{"model": "sound classifier", "dataset": "read English sentences (LibriTTS-R)", "train_examples": 15625, "gain_aug_db": 10, "noise_aug": 0.002, "time_shift_ms": 100, "n_mels": 64, "hop_length": 640, "input": "log_mel", "spec_augment": false, "win_length": 512, "targets": ["voice"], "num_classes": 2, "arch": "mlp_mixer", "norm": "layernorm", "norm_position": "pre", "activation": "gelu", "mlp_ratio": 6, "layer_scale_init": 0.01, "parallel_block": false, "inner_norm": false, "drop_path": 0.15, "patch_size": [16, 4], "layers": 8, "width": 384, "mixing": "mixup", "loss": "cross_entropy", "head_dropout": 0.1, "init": "torch_default", "residual_init": "none", "optimizer": "soap", "beta2": 0.999, "lr": 0.00095, "beta1": 0.9, "shampoo_beta": 0.999, "eps": 1e-08, "precondition_frequency": 50, "max_precond_dim": 1024, "one_sided": false, "adamw_lr_other_params": 0.0019, "steps": 12200, "batch_size": 128, "epochs": 99.9, "lr_schedule": "linear", "final_lr_fraction": 0.05, "warmup_steps": 360, "weight_decay": 0.2, "adamw_weight_decay_other_params": 0.05}
Rows from block 3 of a small sound classifier, named by matrix and row number. Rows with one number belong to one neuron. Each number is 200 + 20 x the weight over its row's rms, rounded and kept within 0 to 999. All counts start at 0. After the name is the row's rms in percent of the matrix's.
After each neuron's rows are labels from the 100 clips, of 14976, where the neuron reaches its highest value: "band" is the frequency band that holds the peak. Only what is clearly more common there than usual is listed. The data: read English sentences (LibriTTS-R). In brackets: how many of the 100.
# fc1: MLP up (model.blocks.3.mlp.fc1.weight, 2304x384), inputs 330-383
# fc2: MLP down (model.blocks.3.mlp.fc2.weight, 384x2304, transposed), outputs 330-383

fc1.44,107,195,220,190,179,211,182,195,215,186,199,221,195,242,205,207,204,189,204,232,177,247,198,214,212,224,165,194,237,224,235,208,200,205,252,224,221,196,201,204,208,180,192,180,218,192,188,184,187,219,206,169,248,193,249
fc2.44,102,193,166,185,226,156,201,195,200,188,200,161,208,194,213,204,219,219,163,218,237,201,183,175,187,207,194,197,190,191,213,199,196,210,205,203,198,182,240,225,202,175,188,199,189,182,190,170,203,187,187,193,168,214,230
band: 2000 to 4000 Hz (58)

fc1.549,097,182,206,216,189,209,205,213,171,195,181,187,204,194,170,205,199,196,181,203,188,185,211,194,200,180,191,161,216,183,187,199,222,265,213,182,219,172,186,179,217,197,176,190,182,189,176,210,177,212,224,213,191,206,224
fc2.549,103,211,205,197,202,242,193,186,169,215,221,200,203,195,247,187,228,183,162,214,192,214,192,198,196,185,188,193,211,202,208,176,200,200,183,184,230,204,201,208,190,199,207,186,175,209,173,217,210,207,255,173,214,195,252
band: 4000 to 8000 Hz (51)

fc1.704,089,209,182,216,226,200,222,200,204,186,209,192,152,189,226,199,188,200,199,225,205,210,204,206,235,200,186,199,172,210,202,201,185,209,196,180,233,203,182,193,202,223,225,199,202,205,224,215,175,191,200,183,216,222,217
fc2.704,078,207,202,182,193,197,189,194,183,188,212,206,191,206,156,221,193,186,207,195,215,190,193,218,178,202,231,208,197,201,183,201,232,234,204,186,178,218,245,178,225,198,209,197,163,183,186,231,222,167,184,209,195,153,164
band: 4000 to 8000 Hz (73)

fc1.468,116,218,191,242,198,179,202,189,209,206,212,199,182,152,181,210,198,189,191,197,258,204,199,172,207,207,228,201,196,202,208,212,193,216,194,189,201,212,193,249,206,250,199,198,208,209,246,150,200,176,222,211,202,217,202
fc2.468,107,201,233,172,231,207,179,198,213,214,198,196,199,180,188,189,171,188,163,210,206,192,179,206,189,221,210,201,210,213,192,200,220,209,216,186,213,202,253,165,185,197,238,206,162,213,171,224,200,212,191,188,170,204,187
band: 2000 to 4000 Hz (77)

fc1.137,114,197,199,196,215,216,193,183,204,198,178,186,184,227,183,199,186,193,195,212,152,222,195,200,201,173,167,205,188,199,183,209,213,175,241,203,197,197,178,189,174,190,215,238,196,210,202,185,198,227,204,184,236,197,190
fc2.137,121,223,172,226,193,167,202,212,209,204,215,196,191,178,243,205,197,189,209,190,247,198,204,197,211,216,145,203,208,205,196,208,232,182,227,182,178,192,230,222,211,186,159,192,216,179,189,167,197,190,209,197,160,219,241
band: 2000 to 4000 Hz (56)

fc1.767,097,224,208,223,203,192,230,212,160,182,169,197,199,189,190,214,198,188,198,224,176,236,208,210,216,185,193,175,181,205,209,175,186,196,213,205,208,202,221,207,188,209,159,199,180,178,227,213,187,200,185,177,164,219,217
fc2.767,087,190,187,196,183,206,187,158,173,191,204,192,199,212,183,199,231,207,186,194,207,179,201,202,189,207,190,205,205,215,186,198,212,198,196,220,220,207,234,193,236,162,228,179,180,211,159,187,185,230,209,199,241,172,193
band: 4000 to 8000 Hz (50)

fc1.677,090,231,211,217,230,195,162,204,204,215,224,215,166,200,181,184,213,193,196,200,214,194,184,207,148,217,197,204,192,195,192,194,214,207,203,178,192,203,196,265,235,255,219,195,177,192,205,192,190,186,231,199,145,208,210
fc2.677,107,185,212,202,181,182,181,197,200,208,196,194,191,209,179,217,188,219,179,237,222,187,194,200,215,216,177,218,194,190,203,200,193,211,167,217,188,184,240,177,175,198,267,206,206,196,211,140,189,220,223,210,192,221,225
band: 2000 to 4000 Hz (59)

fc1.552,117,169,184,180,226,186,217,182,206,195,206,206,215,176,200,167,216,215,195,145,202,242,212,198,162,152,235,201,222,180,188,211,174,197,193,194,191,222,237,187,215,224,215,175,231,177,203,194,215,171,224,238,230,185,222
fc2.552,116,205,185,216,189,199,209,188,209,185,207,164,187,202,203,174,212,213,178,226,259,192,180,216,177,209,202,172,185,210,181,210,211,201,210,199,222,201,170,198,199,206,174,180,197,212,167,202,191,195,196,207,134,189,226
band: 250 to 500 Hz (59)

fc1.586,108,183,219,225,167,183,204,181,193,211,167,200,204,213,206,225,200,182,182,224,186,179,200,222,238,196,235,204,203,201,169,162,216,169,197,195,237,207,207,161,237,217,212,193,207,206,198,225,173,224,209,197,236,225,178
fc2.586,115,213,175,217,227,148,204,196,191,206,210,184,204,191,221,191,217,224,178,168,158,205,212,189,200,206,169,189,179,211,211,232,183,228,196,187,171,227,207,222,195,199,178,195,233,191,177,202,197,207,256,177,191,211,232
band: 250 to 500 Hz (66)

fc1.409,098,209,193,209,226,235,197,169,230,180,178,188,194,175,185,208,238,145,199,162,217,196,178,250,198,199,199,180,211,216,184,179,214,185,186,201,201,172,162,179,210,208,182,203,172,188,175,186,249,208,199,210,200,193,203
fc2.409,098,187,215,191,231,210,177,176,214,200,218,167,170,214,205,183,184,219,204,199,215,185,189,207,177,203,199,201,208,184,186,205,197,217,205,223,223,198,192,221,240,183,197,207,193,215,180,232,190,182,193,184,217,217,218
band: 250 to 500 Hz (96)

fc1.28,096,187,191,201,249,157,184,192,206,208,194,206,220,194,206,165,175,210,211,172,226,189,193,210,174,183,193,184,203,208,234,227,213,228,164,235,224,218,248,189,206,209,249,184,193,215,218,211,195,174,210,192,180,190,206
fc2.28,105,193,208,227,224,183,214,212,225,211,184,202,210,202,181,181,177,199,191,218,235,209,219,201,193,180,200,216,213,207,192,201,228,160,195,206,170,234,169,219,194,211,202,201,222,177,168,194,202,208,141,200,206,199,128
band: 2000 to 4000 Hz (78)

fc1.528,082,207,201,206,184,224,163,199,190,191,190,210,213,189,202,185,215,154,215,191,226,201,226,190,182,205,218,186,212,177,180,209,213,189,241,192,224,191,195,221,210,206,170,191,163,186,212,187,208,237,233,211,138,200,194
fc2.528,100,212,212,213,269,176,177,196,198,211,172,217,177,208,198,193,192,191,186,213,199,176,206,208,200,193,190,202,185,208,221,193,215,225,194,224,204,203,231,181,171,170,209,182,223,197,191,169,187,193,225,196,235,179,237
band: 2000 to 4000 Hz (71)

fc1.406,090,190,228,191,194,186,191,197,209,190,224,197,193,179,182,199,197,200,205,199,200,202,197,216,178,181,204,232,207,198,181,207,185,202,218,212,202,186,194,218,173,190,212,204,188,172,228,188,184,237,225,207,243,215,238
fc2.406,086,198,179,205,231,195,208,199,195,195,190,196,194,210,169,183,209,211,195,206,236,204,203,220,209,208,228,183,168,209,198,223,194,201,196,232,187,206,233,189,206,231,228,202,148,221,198,184,199,189,228,204,183,188,215
band: 4000 to 8000 Hz (59)

fc1.543,093,195,211,209,230,188,223,187,197,194,212,201,204,193,205,192,182,189,226,203,215,188,227,197,221,209,180,175,195,180,240,202,175,187,197,218,184,221,196,204,187,189,229,208,261,233,208,201,185,221,161,172,229,218,200
fc2.543,107,201,185,221,186,229,202,201,194,201,198,172,189,210,183,204,194,202,156,214,201,218,186,183,193,205,246,200,189,219,209,228,210,226,168,233,238,197,207,192,189,221,213,198,157,195,184,191,222,192,246,192,169,202,194
band: 4000 to 8000 Hz (65)

fc1.158,106,185,177,199,211,184,215,176,185,205,200,175,206,212,195,184,194,237,201,190,193,222,228,211,209,205,175,207,208,232,217,195,159,252,242,231,225,206,161,209,211,201,198,188,213,199,226,195,195,253,218,173,254,235,174
fc2.158,092,208,178,194,204,182,176,200,198,186,166,186,187,195,213,181,225,213,188,192,192,209,184,207,194,202,251,190,218,205,185,191,194,208,214,174,171,227,163,194,253,224,180,205,214,200,184,195,194,199,227,204,212,199,199
band: 250 to 500 Hz (63)

fc1.361,088,191,191,198,207,219,172,251,194,193,172,221,177,173,195,208,203,163,193,203,200,208,202,224,212,212,225,203,241,185,183,207,220,242,208,185,171,189,216,203,214,178,227,202,245,207,186,177,187,211,258,215,218,180,191
fc2.361,099,207,207,200,213,175,178,194,197,198,175,200,202,200,214,217,240,195,223,150,192,194,201,199,183,192,192,202,192,230,190,244,196,173,223,248,207,181,162,168,225,208,184,201,197,220,164,180,213,211,149,212,193,208,161
band: 250 to 500 Hz (96)

fc1.184,095,190,183,177,194,200,195,189,209,187,221,200,201,212,214,213,195,162,212,172,178,193,204,211,198,198,189,218,204,201,217,199,196,153,170,161,207,225,206,208,226,190,190,215,175,212,202,208,205,211,261,208,185,219,174
fc2.184,113,221,178,177,251,257,201,191,187,177,216,197,188,216,203,212,224,200,217,173,202,220,181,203,189,214,192,182,204,208,217,191,213,209,202,197,194,212,197,188,227,203,176,215,195,184,202,154,211,195,189,198,210,210,212
band: 4000 to 8000 Hz (55)

fc1.262,096,176,204,189,232,200,192,179,209,197,215,192,163,229,188,184,191,190,204,200,200,188,178,190,224,204,182,203,172,193,202,189,186,174,188,218,198,215,178,208,175,195,224,224,231,209,211,176,180,193,186,201,225,218,227
fc2.262,100,209,200,171,223,201,184,202,204,190,206,215,196,207,159,214,175,180,176,220,185,196,180,184,185,225,225,210,207,219,194,213,210,210,210,229,237,202,230,152,210,229,240,205,187,210,216,189,183,197,206,206,183,196,167
band: 4000 to 8000 Hz (50); 2000 to 4000 Hz (50)

fc1.2,110,227,191,200,180,189,181,221,180,202,182,220,200,195,168,176,183,196,214,200,210,195,205,204,216,204,209,166,187,178,203,215,212,223,225,183,185,218,184,191,214,210,245,238,208,233,182,198,194,235,190,188,224,204,216
fc2.2,091,176,212,189,187,165,183,201,190,200,230,224,176,183,152,198,204,244,213,205,211,224,209,189,189,193,229,195,182,201,219,199,202,201,166,188,213,195,197,188,204,217,176,176,199,191,209,196,216,174,213,197,190,221,173
band: 4000 to 8000 Hz (65)

fc1.16,087,182,220,213,176,219,235,233,205,189,166,227,220,190,173,192,220,187,182,181,208,201,203,181,220,199,230,195,199,192,197,183,211,197,212,224,206,218,195,218,208,188,187,202,196,204,181,212,203,241,263,214,220,221,202
fc2.16,074,189,182,181,252,190,201,199,211,214,207,227,201,198,197,189,184,197,228,148,253,206,203,210,191,187,177,198,194,195,182,191,175,194,208,219,205,178,172,194,229,183,218,217,186,179,237,173,188,191,218,212,197,201,211
band: 1000 to 2000 Hz (54)

fc1.149,099,196,188,191,170,223,228,206,176,204,200,159,197,195,219,176,204,201,194,159,116,211,214,179,212,209,206,188,217,195,198,172,190,242,181,200,216,186,208,188,225,207,230,177,173,224,255,181,223,236,214,182,190,198,210
fc2.149,097,185,178,213,240,241,230,214,195,193,176,226,216,194,234,183,219,184,185,168,218,203,199,201,186,202,190,184,200,189,215,173,215,186,204,183,200,206,202,202,246,219,158,210,189,180,213,204,198,205,213,207,228,192,173
band: 2000 to 4000 Hz (74)

fc1.230,107,200,203,205,146,215,219,173,161,183,222,201,187,218,196,206,194,228,210,172,179,229,198,174,224,220,209,188,233,168,195,183,220,246,204,220,207,174,234,167,187,177,234,225,177,222,225,187,179,197,203,202,202,203,230
fc2.230,115,206,196,194,241,205,241,191,206,213,166,222,199,187,206,222,217,184,188,223,206,216,201,213,184,193,206,178,191,166,210,204,211,173,211,166,182,200,180,212,202,242,168,202,199,208,181,196,204,233,264,190,188,202,211
band: 4000 to 8000 Hz (55)

fc1.218,092,173,206,220,199,199,199,189,198,197,203,225,224,194,236,191,227,202,191,211,240,219,215,198,196,196,180,172,183,216,199,213,221,246,239,217,206,195,199,225,223,234,119,211,223,191,192,198,173,229,197,186,226,202,156
fc2.218,083,215,184,188,229,151,189,178,206,211,162,183,197,185,199,190,197,200,198,183,181,212,190,195,186,204,244,203,191,245,199,209,191,174,203,225,160,222,220,167,219,242,243,213,184,209,178,165,188,183,231,196,218,191,245
band: 1000 to 2000 Hz (68)

fc1.327,100,196,188,197,156,147,221,169,193,207,220,189,204,189,189,216,207,180,225,182,201,181,199,186,212,201,193,168,187,205,197,179,204,196,215,204,188,184,186,195,215,205,149,184,212,182,195,210,165,199,206,179,178,201,208
fc2.327,115,196,209,210,193,180,203,211,184,216,195,219,202,197,169,202,200,195,181,191,157,201,192,193,196,204,201,200,205,172,192,173,194,170,198,193,197,208,193,188,203,216,176,204,229,216,185,165,193,212,254,201,216,194,176
band: 250 to 500 Hz (87)

fc1.496,110,183,205,212,192,141,214,197,215,209,225,149,177,243,202,198,221,197,203,193,260,209,183,214,181,236,195,214,182,218,223,194,198,201,203,192,220,228,216,215,215,204,167,194,228,211,204,230,171,191,218,206,215,157,180
fc2.496,117,208,187,226,194,181,208,206,230,191,174,239,203,200,150,190,196,173,195,234,178,199,206,204,199,203,223,188,195,186,188,188,206,174,174,221,186,216,200,196,222,216,208,194,222,219,234,173,185,220,199,198,168,193,192
band: 1000 to 2000 Hz (71)

fc1.436,101,191,199,221,259,193,176,204,198,231,190,211,197,183,209,217,198,194,220,210,225,213,200,193,199,228,186,189,226,214,177,189,186,199,155,192,222,210,227,225,204,179,204,210,242,192,183,188,169,167,155,198,156,189,194
fc2.436,097,184,183,213,208,217,187,183,211,208,202,144,201,196,174,202,188,201,185,199,168,191,195,170,172,199,194,212,223,204,202,246,218,142,225,207,168,235,138,198,193,203,229,220,185,199,164,146,190,205,218,190,176,193,159
band: 1000 to 2000 Hz (54)

fc1.231,097,217,187,205,191,203,182,197,197,198,222,160,175,228,201,191,201,203,198,195,182,203,188,191,229,221,177,198,169,204,207,190,205,192,142,203,176,196,197,191,206,202,223,175,194,199,191,183,206,200,186,221,196,207,215
fc2.231,091,197,192,192,202,240,219,205,205,205,194,183,169,204,177,219,199,196,167,197,175,183,197,192,215,215,222,208,210,214,188,196,222,194,212,185,226,217,228,227,235,223,168,213,264,189,231,179,191,216,193,178,169,194,199
band: 2000 to 4000 Hz (100)

fc1.679,107,201,167,199,196,200,193,194,200,200,196,233,188,211,189,203,166,209,156,196,158,206,203,176,217,184,215,182,209,226,193,186,206,235,195,215,189,173,232,188,213,211,178,217,215,181,210,189,199,188,177,193,254,216,215
fc2.679,088,206,167,247,192,199,190,191,192,217,214,194,208,209,196,192,221,204,206,221,260,200,187,220,185,180,195,180,208,195,218,203,180,194,192,231,203,190,231,190,229,184,218,190,168,191,168,200,184,201,210,200,176,178,216
band: 4000 to 8000 Hz (78)

fc1.292,113,208,191,188,219,198,200,196,218,210,214,201,214,208,191,188,167,201,220,217,244,204,178,229,213,204,182,238,247,194,221,208,177,177,195,186,190,202,195,208,203,227,217,207,222,197,205,209,199,173,189,177,183,185,187
fc2.292,114,174,218,173,208,139,224,195,192,200,206,202,201,213,192,198,232,204,166,170,202,194,200,206,212,199,244,174,212,213,202,192,188,180,197,198,201,219,146,191,228,165,170,214,171,222,177,225,208,230,222,205,203,206,158
band: 1000 to 2000 Hz (87)

fc1.569,105,214,199,190,214,198,170,166,199,206,224,188,232,184,180,192,183,162,201,189,261,214,182,214,206,211,208,181,201,198,210,235,172,129,191,230,215,200,235,164,191,209,209,185,209,197,161,188,205,204,168,201,178,198,210
fc2.569,090,235,208,205,277,213,158,212,203,202,211,211,185,215,200,194,217,210,169,225,137,194,182,209,198,205,195,189,191,191,180,186,195,191,191,220,192,206,197,182,184,206,155,206,239,208,220,217,201,205,198,195,208,191,255
band: 2000 to 4000 Hz (70)

fc1.21,097,201,195,198,186,173,189,186,209,215,229,213,188,204,189,190,180,199,196,200,210,220,204,236,189,222,208,162,184,194,200,230,169,196,187,196,213,188,202,237,208,220,185,215,169,196,201,192,186,187,214,170,140,218,212
fc2.21,110,214,167,201,193,131,207,180,194,204,216,180,205,218,250,201,189,193,211,161,229,202,203,177,201,201,203,200,203,206,213,192,210,207,209,227,164,190,210,217,187,192,201,195,199,197,204,215,193,202,206,208,216,199,223
band: 2000 to 4000 Hz (51)

fc1.578,082,207,211,221,173,196,221,167,208,206,221,169,213,208,231,197,219,213,162,189,191,197,205,190,224,176,224,222,231,202,191,187,204,225,195,220,214,209,224,174,211,206,212,225,206,203,225,197,196,221,197,206,210,187,200
fc2.578,077,207,168,199,217,197,171,188,192,213,198,189,198,207,177,182,230,211,183,234,186,201,196,241,184,216,227,188,191,205,182,217,194,192,195,235,207,220,241,216,205,207,239,184,141,211,157,194,182,194,256,172,203,202,214
band: 4000 to 8000 Hz (53)

fc1.707,093,156,198,209,248,182,208,209,222,218,194,177,211,184,218,192,228,227,182,157,176,211,209,194,202,201,166,188,215,193,180,184,217,194,216,233,202,197,186,170,220,197,196,181,168,221,197,220,207,221,249,178,217,189,212
fc2.707,113,182,228,205,192,198,219,181,232,195,204,227,212,201,172,190,225,216,176,205,243,199,200,213,204,185,221,180,197,219,184,193,207,180,204,171,182,201,190,222,217,224,191,201,222,168,208,164,205,199,199,191,166,205,181
band: 250 to 500 Hz (79)

fc1.486,102,199,184,242,205,195,212,192,171,204,178,212,216,215,196,210,181,163,201,200,186,210,219,194,206,219,188,178,193,217,190,209,204,156,210,177,219,210,211,190,212,181,206,215,238,195,185,189,174,206,186,199,201,196,203
fc2.486,096,184,218,229,235,174,195,186,185,194,201,237,197,209,210,182,219,198,156,160,146,192,203,197,188,201,193,206,184,200,201,220,200,197,202,208,208,221,169,186,185,185,175,200,226,194,202,192,213,178,236,188,178,192,224
band: 4000 to 8000 Hz (54)

fc1.334,100,218,261,196,215,189,196,182,214,213,205,197,219,210,219,231,196,180,215,221,226,200,217,213,187,206,230,217,173,186,198,157,198,176,214,234,228,208,213,207,210,195,177,194,190,188,182,187,199,276,183,180,164,192,199
fc2.334,105,172,225,222,263,155,219,197,209,195,216,196,169,191,209,202,185,209,197,187,158,208,200,184,206,199,173,206,191,218,201,181,187,165,207,225,193,197,185,195,137,223,170,202,237,224,202,183,200,163,213,213,190,176,208
band: 2000 to 4000 Hz (71)

fc1.6,092,201,206,164,164,173,185,187,195,221,180,214,194,175,176,184,199,229,163,203,207,181,215,202,188,189,202,227,201,205,174,216,189,185,245,219,209,192,206,198,225,197,207,214,191,195,218,223,219,216,203,180,181,185,248
fc2.6,097,205,167,196,199,197,211,217,205,204,214,184,226,190,230,191,186,197,181,220,198,221,213,190,196,210,236,183,165,175,212,243,182,175,164,219,203,192,290,223,200,238,210,202,161,197,209,192,187,166,245,190,187,207,179
band: 250 to 500 Hz (56)

fc1.253,103,211,188,192,223,211,212,196,194,211,187,202,171,214,201,211,211,186,182,187,177,191,184,212,227,186,175,213,182,232,193,202,227,229,160,219,201,202,174,207,186,191,248,200,232,209,208,184,194,210,201,200,165,199,235
fc2.253,109,193,205,182,167,212,170,215,181,224,211,207,198,206,158,231,192,189,198,205,227,162,185,206,198,179,169,205,211,200,177,199,189,218,196,237,206,191,243,199,183,210,203,198,178,190,221,187,191,197,203,205,206,204,224
band: 2000 to 4000 Hz (83)

fc1.78,095,211,203,196,173,226,226,188,211,219,199,181,206,209,191,216,183,202,199,200,212,178,205,184,195,198,226,174,188,193,218,232,180,227,170,182,192,186,186,183,204,195,196,213,234,186,220,231,170,210,228,199,242,210,193
fc2.78,099,218,181,216,192,198,152,206,193,193,175,202,191,206,197,154,227,209,181,239,215,207,201,206,209,189,185,207,200,215,192,169,242,206,207,214,159,212,168,208,204,216,229,196,172,221,198,180,195,205,217,198,222,191,156
band: 250 to 500 Hz (100)

fc1.766,093,227,226,212,204,185,200,187,215,186,223,227,200,200,210,200,201,189,212,158,168,196,191,218,212,180,216,194,200,205,218,218,207,208,214,203,198,219,196,157,175,193,199,206,215,197,235,212,165,189,198,185,192,186,188
fc2.766,105,176,158,208,186,210,159,200,215,206,194,184,189,212,182,219,228,199,209,175,231,214,221,198,215,207,178,210,203,176,213,188,203,205,208,202,176,207,159,200,211,220,218,205,193,194,161,200,192,222,266,207,218,182,184
band: 2000 to 4000 Hz (83)

fc1.564,104,203,217,171,182,208,167,216,206,198,161,188,223,209,244,199,201,166,206,237,224,196,185,208,188,195,187,237,169,213,209,186,203,205,206,190,234,215,198,201,211,208,240,163,196,212,260,167,175,225,204,212,205,200,186
fc2.564,108,192,219,195,238,208,189,171,225,214,197,229,195,185,162,209,191,180,186,151,180,205,213,203,205,228,228,189,199,174,199,212,191,178,212,181,197,218,230,174,183,180,225,229,244,184,193,184,182,185,172,193,178,207,209
band: 2000 to 4000 Hz (87)